From a checkpoint of a small contrastive audio-text model: encoder norm rmsnorm.
Rows from block 9 of the audio encoder of a small contrastive audio-text model, named by matrix and row number. Rows with one number belong to one neuron. Each number is 500 + 50 x the weight over its row's rms, rounded and kept within 0 to 999. All counts start at 0. Numbers have three digits each. After the name is the row's rms in percent of the matrix's.
After each neuron's rows are labels from the 100 clips, of 14976, where the neuron reaches its highest value: "strongest on" is what is common among them; "loudest band" is the band of the loudest frequency at the time of the peak. Only what is clearly more common there than usual is listed. The data: synthesized solo parts of chorales (CocoChorales).
# fc1: first MLP up (encoder.blocks.9.ff1.fc1.weight, 640x160), inputs 0-159
# fc2: first MLP down (encoder.blocks.9.ff1.fc2.weight, 160x640, transposed), outputs 0-159

fc1.594 122:444520535485545515526527488538435562483484481482531624504534508537529525527541496419511475437407476403481503514486538485431482471490483525514479415499452423398570516540555415383527571552535473507501532396516475539425419518570438531513531461543518424567539542523437455499531519494583517474581544532532415510527578562504557486432537422472425493435504503553541535505463470443468469426438423421491457426393356498424515427484540540517520534450558456530418537471558451482455505559526428
fc2.594 133:473441599460361510520459535426504535449430437555491540474491564466502469460488507539480428544443532539520478396506490457432564482542507515494409507513412499461496466493453536453572572397567549562486497520471483483498388427492513540486458507455482418551458452496482634522472510511448527418485493492430619499456540535537526480489524462524542488451492426571561564584518563503462371464493477470479504470466460533497465481463479557410470323534541508486448497501575436517498424557541543
strongest on: note C5; note A#4; oboe
loudest band: 500 to 1000 Hz

fc1.76 078:524495584491489605561417486428396498487501531457359453450558470502419534384464552473569480510442454424448524565540444539514455489523441598533460503486541544461434503468404510598574435574478555433442458553480586533515486438571508594470454546509443540546458569556557523459468498498496522530587453568501477467517479478531436524554560495504564497579471560519569503560535467462473483429557501508534490505517495478546498486419540467574436601502591555506506454488457429553531472506430519
fc2.76 081:482479479616481376520522500460515524475511441504569471546489586444489573670502523490445486604573552508504484427485491482515555413471512418513499497550526475471521513534506502468481598484498546567497472466574438378531538442468469391450545500467497460539523551448458461474517478560430449513520512514492502515497508488527558491435485431528566527469480503482487466601483565594596510638527493517445542493522511583452501538535549628461541469447406497446457434495558542564559433527503430
strongest on: note C#5; flute; note B4
loudest band: 1000 to 2000 Hz

fc1.470 111:493556490520527535466412459463595521490426571511528563468492456436462502512436562428541445430501462568561478508489550491453565406585435562456529537546441479514531469423505610481560628566539537586386433509517429526496483499464500521491485490545519504456442593504511513586511486421532563520516482554525473462514461606461488436451504519516426464504522482552499449437437512474497440468551438430472490519401425464506545516469504556417511585485407524446439555455526427566431412583478508
fc2.470 102:441467563447506549575466550525486547518587516426432520495490507545602436552487556454465419603447541465515477482406421484538549466473516507449449482559500383455515490491472429460567487356468524505627581476451549498486460514562514490504493496528487441501536515548391608426512453519486458504494482516533444451445532567515616472504460436499496431498513480483455509541560528476525457500475520437461451490519478387444544605458487493501463455516618431501552380490557467521414472528470499
strongest on: note E4; clarinet; note F#4; viola
loudest band: 250 to 500 Hz

fc1.554 111:449455445630429484596473496515442557502444516494488500508560467516474466478455520471482510452460419453493527432419547498449553530454452499511438559449432413528506445508453436407544550541493541533436584451572571468476431514509476521470520375484428410544475545430430521518589533387501462485548578554512573527460509483548537512464567403455470502549468572407490484454526528487523532497477550504478464510547399421441559442438570592536527439465496443473531450479554500418443483555457454
fc2.554 083:491529528402416575516521526490400523456574455488476497473474437536669489500566522390435469574447551489591493501490400533461488460490453483489526510550493470401564388495509528412480471399549476487532492508404578471532461501475423462542444477522508523545644538495562575490522487453541497538567512530477488477501486553524509479498486576522517534449486513544521525452522382458526450542537392516504533525522556553449485633557457564519495565512452476455534458466442470536477502566468585
strongest on: violin; note A#5; note G#5; trumpet
loudest band: 500 to 1000 Hz

fc1.4 072:370496514534465558483486467424479549523485531528471504479429567492517447569573436587517513585437450576492458497554520422568512565436533437569521534543446500529514532524536507495609541451445543550482500390479435587435545442404570545471557558528511555537546479507469549552537582627461402547499473499533543534491544577478523498524371514493524496456463546525435451528550534519544509425496510432460509419547538561563523460553444568471558550561554499447408536490480488495519546555446456
fc2.4 078:561582434579398417508586545589533527559450520449377541507534407494507415475467473445504539418471511464484556507470428615471456583486489588488498481412460459531474456482492502537546456602522511400499526637485491446522486508511465525578443475486500471516395505485516496498493504465527555464474495499482451459548483478533417435501440492514455486470509479492478482617464521412384471521505410522511458500569545409488401622470533452479522522429426495538513486525504544514506564509490434
strongest on: note B3; cello; note B4
loudest band: 250 to 500 Hz

fc1.361 142:530476510461518514471527479474414552479471505496515487428554432537486447476425522455447521452499495436484456471393477353514505532462421528463502505448540393499567532451518460439497451473591488566582509479482454473388439551520498469535483465533515458508465526506535506470519489408523481443540512568555456505568443544502525458564565466546467423444488506505456503538490504423504489433483450493477360407443484395388527468458455533508501530507457465467437484458411522402349480435406402
fc2.361 103:495585499632510416580554500519538501554547548505541403494468536403479458487480484545437434452544544546509415487466486464554557511486525485495567413466508535525552493482521530369507411442463551586586542530526495460452470458553439519512534494485498544439478667428580426475494542488605533561508566524526430546502500465507569600493557452552454495524451504481438470508452479461514509453511439575466550453481395490485413494491516491489565554519487552425536475509396512544452418504441519
strongest on: note C#5; note C5
loudest band: 1000 to 2000 Hz

fc1.600 083:526463484462584531502468565474484605442496495536400491538495543453571526473582471504432609524545486458475460534479618498479505547507439567498515540504516450440420511447577435471457503580491527466447452578403507460546529407462593447442484553500549549483545427589409547583497478542541511369526539437516548517495537424548549472483523411448449476549421525498529537508500521490520512481604428526530515455533512558476477427581545529508573466458506519485492581465462502564493396477453394
fc2.600 086:518481489698325535412455398497528431521530582511520449514469447531480445448414509467490469424455511512480487456488516592522625427484527455490434492423514501493507558505506579435472465604520519466477495447616510457476504562532398568466490520515468553479600535410504425471495457471493435469471538444479469519455511540558425514456517552511461536528496503502509469474576480443546541453468550507549470506472450527497528512435509557489391461541440510536542491495507539447499542613457489
strongest on: note A#3; note D#4
loudest band: 250 to 500 Hz

fc1.582 136:490462446484551546558398432513429454485420546549484451524489493429482388519527488524494486439487608509395530483485464421432492550520395547478457513542388452364526548401446518426504564425552528564442552489461468509458528561576505446491435472453475441493426479537534507562522499468476560522458575593469537527533545517466554555461529489506419502462503446465478561521401462449559450441472551470482426446528448393456452507550447499491527415455529454461475477530532453418476530505493422
fc2.582 142:473490584503405536488586581545518631498526468440555567482524474588472524449512479452472428591511432542607468449512529472455517371480587552445489489545566473600473469573507539523448492444524494523523524540351580484559498516508436557497533499494520540522548455494504541479499486471485440442531515547482510506443409463478495415560456490504505470469512536514424464436511579448526546473511478452418515494415480590482543472428511510477499475554528512653484454437538539520487395503502617
strongest on: note C5; note C4; note B4; violin
loudest band: 500 to 1000 Hz

fc1.104 090:449508517403500446480432436469538544534460406470476456603469472556519505426511482494550481577417560502564537474485519424522558451497483506464423434481458527476492448452570583427583454528544456431516434543522476548537493546479480536445575505510585488556423479465546528549541487591601553563557434471437450573451492544503398506542439467508580486556463554515535444404511443428522522468508485517554434482528444491494582432580514452569530582411555453451551464460461511587534454579518506
fc2.104 087:570497550541538520477563473423434553513517513448603476532487557502434454520432441541538491555519513469575487526490547554509531449468521567508496508474486484405524527488531469569501601491523576471385496520338544526539489488515484381469508503538508492514414572445500536454497458414406485457604567563442530496506495474462533456510564534534469503533515491512505503562462440562505449548523535503408561521528472516425447532457549557493599598518502517525480464502512602575421475562423666
strongest on: viola; note C4; note E4; note D4
loudest band: 250 to 500 Hz

fc1.500 081:503461461579475550400491423559451468483519450457550515441531467488478425571486550456505549647470480449554568446424548507564450517464456451469448472575474493556475483496559500530516527486614596542436568576502576443467516504532489598515494492462512439535476485540534591545536548411556469543423471569458498454432530494471482609563496483503461500547529526492539566485531547509452416553461467516508463473549553450497405466547568567522569536541515618529446515586472583542496405493488424
fc2.500 080:522554505392435456563563615505491594527528504454530511524485414502473456456525513476495470424543558519495487562524462525536543472462589491473473491546483511461475429510504516467497391468365471525510491473394493576441553495543456373517471504501467512469492539444400494469492500587495554511443535524544548484638491511444494461497525562466505509436451498498472529557449513416585525517518344508507530528551462530496615488444533505576427537528520371538535468469530498549478550581494389
strongest on: note A#3; bassoon; note A3; note C4
loudest band: 250 to 500 Hz

fc1.637 083:558524427478425553489506482485466518431462411408490484509585483462537506485466543383523454473509488452406520512388407498410504453536527515574498459539458491510559497488452530442580591520485459514493476566562533563512456499467565528488589502495414566580504500416519556442499509567524469540501430499526513525414424472449422572422516543521572614446575473519473439416562491495466494555560399452525490560485544464475477580486524428492437592414512479497526445514516544451504568555514413
fc2.637 077:437471619553552419475514603507373480555475555566526557490522626417438537509565482648471473546384513532487534467496512465584490520466500598496513513540466506452481533462489493565453428429461570544351436462471479373514501561496514503513450517452508457536473540553468586489482516461511452516482583517450533481526508496487513529533414495507485507502430498532504466532458576601478512502473516485407520478526538528480523407471494579466578422515447551453464446449523458458464485531457575
strongest on: note A#3; bassoon; note G#3; note A3
loudest band: 250 to 500 Hz

fc1.168 113:474599443485470478449482486505442538447432483447479524443475456523608440571551490452508457435425427526530395511512493397511476435503494502549479488534463341419525516505461473460472542508562472454533490425530470459475500439483423555550402427485474462574561521547447456490468533489569522500591515558486506529478510524440506388479483461498374437480565493549552488540546464439481490495480460461457487436399349468533478555450437527549500462490517459547448468418487437461397458529436502
fc2.168 106:368403581446402518582538516468486540456506408524536567437481500546580440528485508516424412555423493565509432369467497529458535496513491511475475434550442426480508408484462483454473582450517532581493554423479519424492439513485493491505397435430480442525516480529450611504482498461553437454479484492495514462458519516529551472507444467547534529436497510530516492463476520454469405427514485491358486503449511432427453476497509572431475378521472532517485446437590402496502456532509526
strongest on: note C5; note C4; note D5
loudest band: 500 to 1000 Hz

fc1.219 084:469466462327531529490542514503543475535457439507430484538473477552508462571464477504501569534481474446511451610447539574501500424501472474463559481498495567527453448506444466516413582415532510502560502436566584515475424504545442564466526512462567509532460498521451607505488477440594462577507437486434566424398564469535538495560609487446539486514560451512567422515441496513444449535499521455555484463551514473495370406501504421534437514521474456394565476535566538470528497485463417
fc2.219 088:524502525768438410508477593513412536487579469509500536493454451525518496460517518487507531507445504530482503442558501473460504512524531493494463489455475464423522519486510543489551468618404508470431503480429397430503547491506496500496506536482451473491559471528521517473499508530430499500499641514494475530536497527517411516494468558507455482504440514483468515448474545477493531549489393504427584490495415585563650549470560613447487577505477493547482471530475487525552502637493502
strongest on: note A#3; note C4; cello; note A4
loudest band: 250 to 500 Hz

fc1.212 130:415420467508473506567579507500535519588480461527470499578482505520501500562580519389505568473418446508509523496498559515484444466513534487458558541535556430600574475462478522507501607538523549567458511463430543430521510579550568416486449524476511539473515552540520536484510487508558434578575512528476549432482526452585481418545453439524495476390518524406498466409545541404565529418481447502538388488465463458459429568505392528505488458439443528563483439494420424435474442549437532
fc2.212 152:551520468529557486492466467501429573480489583449486575485521597488494419435415473622516369512543533445551432509444488405475549532496479480485450439442464441474492575445484491447510413465570559502522475535520441468481456426525456599481506508489546562525458547465534528472510536521504586451522516491519524557544560556453505573416596532470469516516476430526475439601420504523444479551454518483465554427540468512449449438408562438435515457533652531421513512506552578502414464489543497
strongest on: note C#5; note D#5; note C5
loudest band: 1000 to 2000 Hz

fc1.48 132:429440528517452446442514512507569457572500433452490502496509387546567476459569497434477436518437519554440470442466479509458470405565522503515547483505478540495478366539517521515515579558490471499449546532388528442503582547507499460528501465547441505449569508514485526463502474498507359499553478496530512527433493484570524456536473486578505469393542481485523556480518534415526522465530485511591442477468488467448546585548351601538497507406385572555428383453429455470425464512492513
fc2.48 208:547556472555549466484503512454527527506505557463540574538516585434415455455404470568548481505524487440520464496505512442470594551473486525515461413439445528477458584502459494532505400529477591570580446549572467499495438435503401593512525518487518497537491534432530507475480492499561643446473510530480502540527539569495485565381591548475479489545474497514504507564495511618472501465525515503448502469508503535506441403451600514462570411571625465418490602525558527490511414443557548
strongest on: note E4; note D#4; note C#4; note F#4
loudest band: 250 to 500 Hz

fc1.166 124:556452459570502489477426409443475580597483528511443514580472443520479494582460522546456511523522616427518458420450506548576482421466429540504574483517531531553471580388529491458516483524482474478575508509547557582533522600500462522457568425487503501465524515564582459451498527406510514488436526559486494532409564547454523582482463394545488462526440523521453503480404530521608506398498436524531498523515519466575467494518490497503544511484442448419496576475442525552463382386450533
fc2.166 123:393504588446450491502576569509561485446533456551565547443538463559494562521513470382447439419470391567536417519558484506418498524497491400517480443488516417497482386554535474474488505490504499503450459511466547428490491413485443387530437535443481566549514568482537489516506513489549437496543523540520466478529484469503584443560513541492449519450502478520441460473535436432403482466504536521456396470438426455463485463480483554591367496490513456527484447501524442496526531657550437
strongest on: note E4; saxophone; bassoon; note E3
loudest band: 250 to 500 Hz

fc1.529 075:456556474493483454483531544476545426384533497429539462441463480533415475520527486448563500546558582559407457431587582530464597504522495562497547494640512443526560545531418527560499554417529517488566422456552494414514539520401509489430546556520563504566440432491495601458514454462544530449510483463542532508547477473578460560508407558425450529494575455516564479521463443411431533499428497528533483465468491479517439526576496466548447583437540486516570477579423494522492456443544479
fc2.529 084:534461547514580398519449399459503526527545446553379477459474436509510616469529506479488616503481495399515472539484443545491399586474420396495484477376441499554487423467487558434458468473424419507420593434518450534445483433604527512526516482476470468450499481592448389513518512503471523559457453532512474511552500470500543494495578475496525477447483414480470589518491558585453544577520498520484498464626493473482573539448520487462524488538513579508470436525552461524564537513515471
strongest on: note C#5; trumpet
loudest band: 1000 to 2000 Hz

fc1.624 081:419536533515411492358389516587603545563567551475580473542419534455560533565456456556563475567535539494565485460559549415467556516491530400534463519511497547444548479464591565480576501530487439582558558513490486457504505428414540457477468580595489502428558582485553534436528512445474474461546557481453520454481467478505456522534495527519466433524487528493556465590479538514595542494555479486473419508549532471465466449496486502504516573518576455540444501435451513515474435598602461
fc2.624 078:536551541416539402497527581469429526504430444505496600621512372490479498405556512501559525429522519423512576529473424536561557475459575525481482494454501567445506500558488438595533471502572531467471450505423426539486496564513498454521505464469518463527449539426378500497507534531484497498482499572462457446417478522421446501539501541496459633547488482501489440485442522520479491503485425534531579508529466445478629567484517373570415463505400468540520543469538505521406526493457514
strongest on: note G#3; tuba; note A3
loudest band: 250 to 500 Hz

fc1.134 131:512505398484453499480438419499556489510464490547500525558467528521451508620531621428492461461481432451531562413508507526526510565405404504533526543521476445445487507509430451363452536510514479574524515445594419517474487452528529519579470486534528446456521622501406465442509475448457500556501530510556489524513553518539495474452545456554390552438544549515505547478453483404469511425487428560497426522529410505433465574528437451488460533419375485464519462538397526457522489532446454
fc2.134 202:518516420422488511464397480417537486562462452504430403574477504401533566469520605400510536488415440518539586492457517461459520513485466523530505579458527550464473484557502486492522535483492509555553491481496530481426516499475537473541520515585521482443487636499511509566486535501550454600553529536506449420486522519501502489440541497442423421357451497507598628566496479487487490500464492490526492441456461559546509553610370525527540460387567450443498514572439544454522503489520563
strongest on: note B3; bassoon; note F#3; note A3
loudest band: 250 to 500 Hz

fc1.77 085:460545495463566459554458523532452546557493512538465506472464599464530579444440458549472437494491539523577432618484456505487431508514474504431547489486446571573469575579590552553563459459478460439457482547455583509401518505499568568531541466471574521581508507558548524440530559416539416413539506493475442468552554598483526480463481572388514479577415372537567443427513507494553485508560548566523412498545551513442455482588501490503508446454534446489456441541517575481503460509542494
fc2.77 092:514448492393385603469568449445524423516494406465490519565491502537598469504512521456510545399551554454518507399494568555543561476472505477500470495491486536494499485504509535422510429613524530488467502506510404568499517460510456440496474493484461438539449546392412478467523470505450571513516539480537524462465477450437465537430592387510535510489480568502499472524480562541564539460490279524545594525551469479518544590533531477525463604540488552474513524458513521508526470564444547
strongest on: note E4; note F#4; viola
loudest band: 250 to 500 Hz

fc1.21 082:423547563592529528552436549516471492462426460450476523586462422477558533474594455514513492503474536534518414504606608519457505611526410528461556521525478452526578551488486610585589504501452592495500422529490415481514523462515532457528526471472484518488481485444445545519564540445541471455520487505476463461548468498531469553473444492486472559560435599480571529575552591438512547521527542534379546465490422528552479422536505444386531527520416505438525446491575551479565430442462524
fc2.21 079:524511497434496536516541426454489442481492587552370529485518469620480515540521530472496585541536485505520494476477415535502450407505657550471481488571495487515483379495479433464427515451493404448520583447546642479507503550500496519510445419510467502497499583546549440499492510479440508516514546509518500506514489535555535491450530477443505555503542465510509538451502470548506493470462504507535458491556554360436663566480473649420479537458612567480487523495524521565467547535485450
strongest on: note D#4; note D#3; cello; note A#3
loudest band: 250 to 500 Hz

fc1.472 127:526486390492494447530485494482496515494506559497531456503472487543538604600578591431473486449436408427515513439450528481566432573398413429473531530463576446460590517548469463395476506478544484511504589524510419542450503459532465461556545478537518390489510566536423422479545472469500451526511584555504555497582509551544501542506475376505423440518447512460556514496494434443501443381468459459515444498502415427486462483472521442506420475425475439508477522495462433424468531432465436
fc2.472 140:492546468497478510566506482443511576511480495541491400509472443523515484533522597401567446560451473506544430462468556459472554495422568511515477490454576450545525458507515472454437594454483538490542486457441496513425481504556500505603550475570527529503541568401533551516515478433573460493550605534553484405470574525477532490481579420549409397396470538459604543533489457476413469393436486462498493555429368490499477499558447489446504477418564529471487453464407563498473534531447505
strongest on: note F5; note D#5; note D5; flute
loudest band: 500 to 1000 Hz

fc1.336 076:468491538509543502457437527525496591411509444562542581558568469459512476544433557512541517525550486475492476523584526525522460425528497554516530573499605463576465547461489598480529442550518518580426524549486482488464461544548530437487492517414432410487407509571633421435464582495531541556560567481478571436518487575471530500438615485469427473471478582545471458487446481457610551575540449538500509566551533478423511427541540543602576497505499529502588488479477504568512485493585523
fc2.336 079:553498496492409596528528495524557417507569527494436517507475565548480552450548527504460285535557521539520514485501463471502487499482563436472521517543475501447507412548475418440527615459453461497440507390570491571607544486400574517498461472484518617565571537349385515500487494556455500495500445518532437526473538543413484484510473495505538527522489481480493540517508462491382528458453481515471500495486496498481460506510522475449369510527481501490427514487501448500486429531425399
strongest on: note D#4; note C#4; viola; note E4
loudest band: 250 to 500 Hz

fc1.627 095:579465513526457589463522549540547624543544528506583483435527582482447488482467552491538528574486508468485574451517530498468418558463470500447523513380497478416496481536471508419556543584492406464558503454457544545584480544568434562537454529622533495538577486475429449498499470547523476535471512532538531408615519482471437577569597489547515431454510405453520464537436534579519484507513502423605439440534540428422460416497500499511499474474556496523469426559561486590479474524497516
fc2.627 089:528544607429414404471512620484479507456504432488489525513489396447484508536495542450511560524481536540472507490547513484538504491420562447508438429478423488538476504472514568604488393340539478580503532541534380362439498479556509504453469558492501455511451460537447608510486486532456523511467449518478569537465465465486469450513488516469540465558452437536494538481451552486511555520515402469501487491447473561555507661502586453535490424451466410520504554474535481456546471558555539
strongest on: violin; note A4; note B4; note G4
loudest band: 250 to 500 Hz

fc1.526 082:522459582520490629484537471584617445461549403462451522602448534447530488527599568507489480591512507599524537439521523643480564580550543567432550498547570482535522583513430489511552556515517556501461552551516613454491531569538554519425464534453543576548501499557483480459535559560514449439469547536442443531430573589563529478550486489461457481487483435503557431558477458479555460538540474499475506468501449577464514535487561551493562536418461493474461442526458527497479533563560493
fc2.526 082:575519556479529377477504511355369544494486556518479501487520481476485439407524498560473539459496483461466460559513485464506517528500385503467480510405496500482485422471501488533364498500470513539536502314515571447524502553571426497542419444535487381456505483464469513490494477450369503505489473532484503438478529484460478559477491492450546492474481490509535491468496500598534539422415466529449551442483542405498552481458470437410427512516586439515471494511547501429625484486510568
strongest on: note A#3; note D#4; note G3; note G#3
loudest band: 250 to 500 Hz

fc1.541 083:548463543425482502475477517483498509581510604533419466474472407588436449566486452543443471490464442535462500481509452425533506461562518593526513492539555515434483424563474514421423474583534491475503560481401588493530519464526467515499449547507422543461476587534452512531487545382550438435454537445508443473439562543428431430446583448504494420542517429459497586506514395436537509455424414559522482435544548507415465511444586460512530543530480513547518578448540481496424542455558445
fc2.541 097:472482533543377488470484430565482426494536403579597481587512588465570473469485503507463425482469563513503515502410537569506592523489497455507495492498551448475505605404518527513425538491504537561472484528614408544518523497506546473492524516478493451529550474445441588509496475567414491468521446516509597523423512504480484512494507572501535557431495540498514455462502523544588490538542632488474513474419424578523467571566489488593416443520524535480546508483541542509569504645508626
strongest on: note C#4; note F#4; viola; note A3
loudest band: 250 to 500 Hz

fc1.70 087:491510548603442454425464489442541516517490552392572426590490581536424462577518464503386432587551486520558576530482425457515537434449517544532491491448520505448465539514588494500552592516519537553542574445487590499586494460457544509507467474551422416481526557534465579485523492487551583589480540426524516508460499516532420488482429581518500418513390567521539501548504527575578454441548541437474539519443454510477536428558441533447543490425423521477491432539581459495466525475525520
fc2.70 084:530519564373504492551558561524470578538527517451463575508498561497547421405440487407590482435425538495573486481497620544485601462536606489473491497481527492553476468490515541496526425463474564521489524554477389546447499573546562458523502464516502513474385498493538488488480442510461433509500517559405503482468551495508490465538504405550469512570574510509532455427485529471454539429545422491517565525525436397480419560488533395584527447487595451489523518482533565473421524618454497
strongest on: viola; note A4; note G4; cello
loudest band: 250 to 500 Hz

fc1.619 133:417474467431529502395486505449523480546473457518591516499539505528536546558520596379534412486443473521514437458481499470383518452445457457546432521526504477514414557555443442455492602566485547550552395459494477466455470474534500482592519531460540496527467550488552479523491525445550444418555597543487456523432508526444412445493441516415432555427447460494436525479457540468359498467484391516467459496399507516542477457497523494422462556540507516458429520514552422485525457587495575
fc2.619 172:536475443474440554618493574550508549507556483524479435547433521467431360360434474552473497491557579452496505510415560502605443514483471511513521508473531472534563539416472490608515517542503423543470604554459471500449556610553492523516495451495489533481465485515429527436532505433425480567466389417513513474472515487483511516520513455594550390504513515467535459550435554443553503482492593493505468529577527419480468536493440479572529396487578516503553443445475519516460452433451508
strongest on: note C5; note A#4; violin
loudest band: 500 to 1000 Hz

fc1.33 135:493568462524464481466468566516525519558457529530448489578484476541587624581569584474435461487405426484453501441465493477530464546428431529519538484505547417484569465582431496468467529501521522558489532589485465539491544473519506561556565464506484396564461492491501478404469522466485504499544603604583455442491580483515502479504550403496447514478515482502552546470445438435484492403454396480510426536531400419498430561466456418486518553397465406456490520447466501447460499518507400
fc2.33 177:508549459463519506542460467438501519553420527510483382538443451448525501493498581442560509563475491493459465486457544510491579556461523526507461494415535503527541524501461564452471550484491573542501489446474493504384487485539536561556529440545555474520501599419504513586504494541553478561533596506578480430523618486460470555435601437539451435407416545472643569573489491509439497418454458515536485574452429482538488581566427513452515481343518542455495498482426562467524545508525525
strongest on: note F5; flute; note D#5; note D5
loudest band: 500 to 1000 Hz

fc1.55 132:516502425469474488484518444465526547553449532431546487533482423522518485550540617421503411473491503506576467437503445484496474432402437524481476480551506467423582524468442505392494467491510496516511554532517423541491463501577465562543453536487493414431524538549532509372482522491479455543493581511484482482463554472523486455499496421547402421493491535474503477463392502481408579370492487486456411437416448399510506442433491434502458509441442459562525473482428489464437401539361501
fc2.55 090:475505410539465495534535516467471575444416508510520445483524541397558495523514584461456470484378513492561497324453499446519509480481484450509549413479516406468552555509463457372458502547502496560425557564458416428467503540507511480526469478485536397518469572592471529425519482503540531492523491508483524466580481520538552475488526402562424492484507540471514516542510457328496458470517411505449482472469412379436511590504496512520458435561476523483544454509465432426490475515438495
strongest on: note F5; flute; note D#5; note F#5
loudest band: 500 to 1000 Hz

fc1.560 123:451495561422459575508443528484546494533514420519465445525490371484563558503482484435475534458493560500549448530490496418532398484557510469545581546548525522543488391464556496531458563508517505527412510456389521428487511487571451404532544510442430532499517446485525486448485445433542405539584552520468446434498470508512554465589416502541465450486498457501528482482533567396583481501471502478509465552471485475489526608518440605453566530425372538592525419502432485543533473579445460
fc2.560 124:551489472552488425446450531493518406465507554492511576533496629501475490518439523586555462482534499444537457443483452493497602521469474516506455477432459477439461566539445493524548438501573506471586479574599400599507475367501464562484523486535513475511506497445547505467513527493463598438467501487502475503502506574446444565388583515436488521541512528529482440548485525674429494491457427510457497435521485497498431415457590471460483512577596520437487561507530568470577446491516584
strongest on: note G#3; note G#4; tuba
loudest band: 250 to 500 Hz

fc1.120 076:515502482508415407502464455448647549545465515461582469553461546563459447462459438518446542463513362601529497570511384435449543454484554387437498448492496507545523501529491500467429526462491532419506427471472526489479425519584456458477552444483431532541512449461568512485500473461536511595460486457430590464468539477495484439385459481468511553513610464454491449489462524527507480473566416556522478443574515494443416621555547501450490569502459479510497507489486517495498574571507585
fc2.120 080:558495578585477618494537569523386450533546441526530513477527612529620505454551476480586426496516561462486519500457530570555532466477532479524478518485496514478491489558500496434577351502465555441384488476502438483511548502566615437536563498517474542481402481501370476517493504554380524461489485513531478541562458505523466583486485537486497540501485529495481507547494521473470474617483575508436609461498507457467571489477560418616490495518432522511493501405449502530450519487443444
strongest on: viola; note G4; note F4; note E4
loudest band: 250 to 500 Hz

fc1.388 078:438468516474455391545502521525550471529520529466585601461418445499497567481546561442596477503451463581477452481484567537538534538437502469507559545472504480442561545477432584518543433471489488477404428491449516546568561525591477416494513548421595529608549530460587547569504417594491495505518514456443591495454417577485370441453529491478552550533403458515464477476508457464567461559487571487499489499549502484556579495524503486520486488550505569524524536569516561441483578550454431
fc2.388 076:491449550433456609455490405515489502492472537609495483416532580608550464495479428463440408485565563581509461528440441514518496482460482547520558477531489539473474492484504472390491566537538499497522484541569421442474479540407458497530457432475470523521511472579454657451504489446560495439529493478483375572469490488519594535490444437543501500482493524510478449603479474591496464521467436480523537487515537491472407513540455514464436532494496613439505404545474415499587408558467549
strongest on: note B3; bassoon; note E3; note A3
loudest band: 250 to 500 Hz

fc1.428 072:486395503596529466583434480533509546478478461475498556531454483511558459526424492559504504500528536490486536499506544383551551482437366532541508529464536492531417507430490561540497571464428558520465598394511472483475480415540574421540466474532448506493517583441434370459466531512421501466525589417441447466632532457543422494522579517471505524581529468504441468539549408475559497436577535519470430566477546518504541462448473441527463501512512441537457562443439485424569482510482537
fc2.428 075:482581453421488434517538576584466513471497468532511499463499502560475490425540549407488570436489468529541549498383397636508437549524604468480511506481516548430526515564467452545522488565608529565535542522496501600535468442453521523482543499506498453557517518566462634514516498511520489506517460531439502501426509484454515481498433384531467481370441555478544460547441610435468500533481426511497610518489497515521473479438477546531492458500336531463530442474538532550446474441468527
strongest on: note C5; note D5; violin; trumpet
loudest band: 500 to 1000 Hz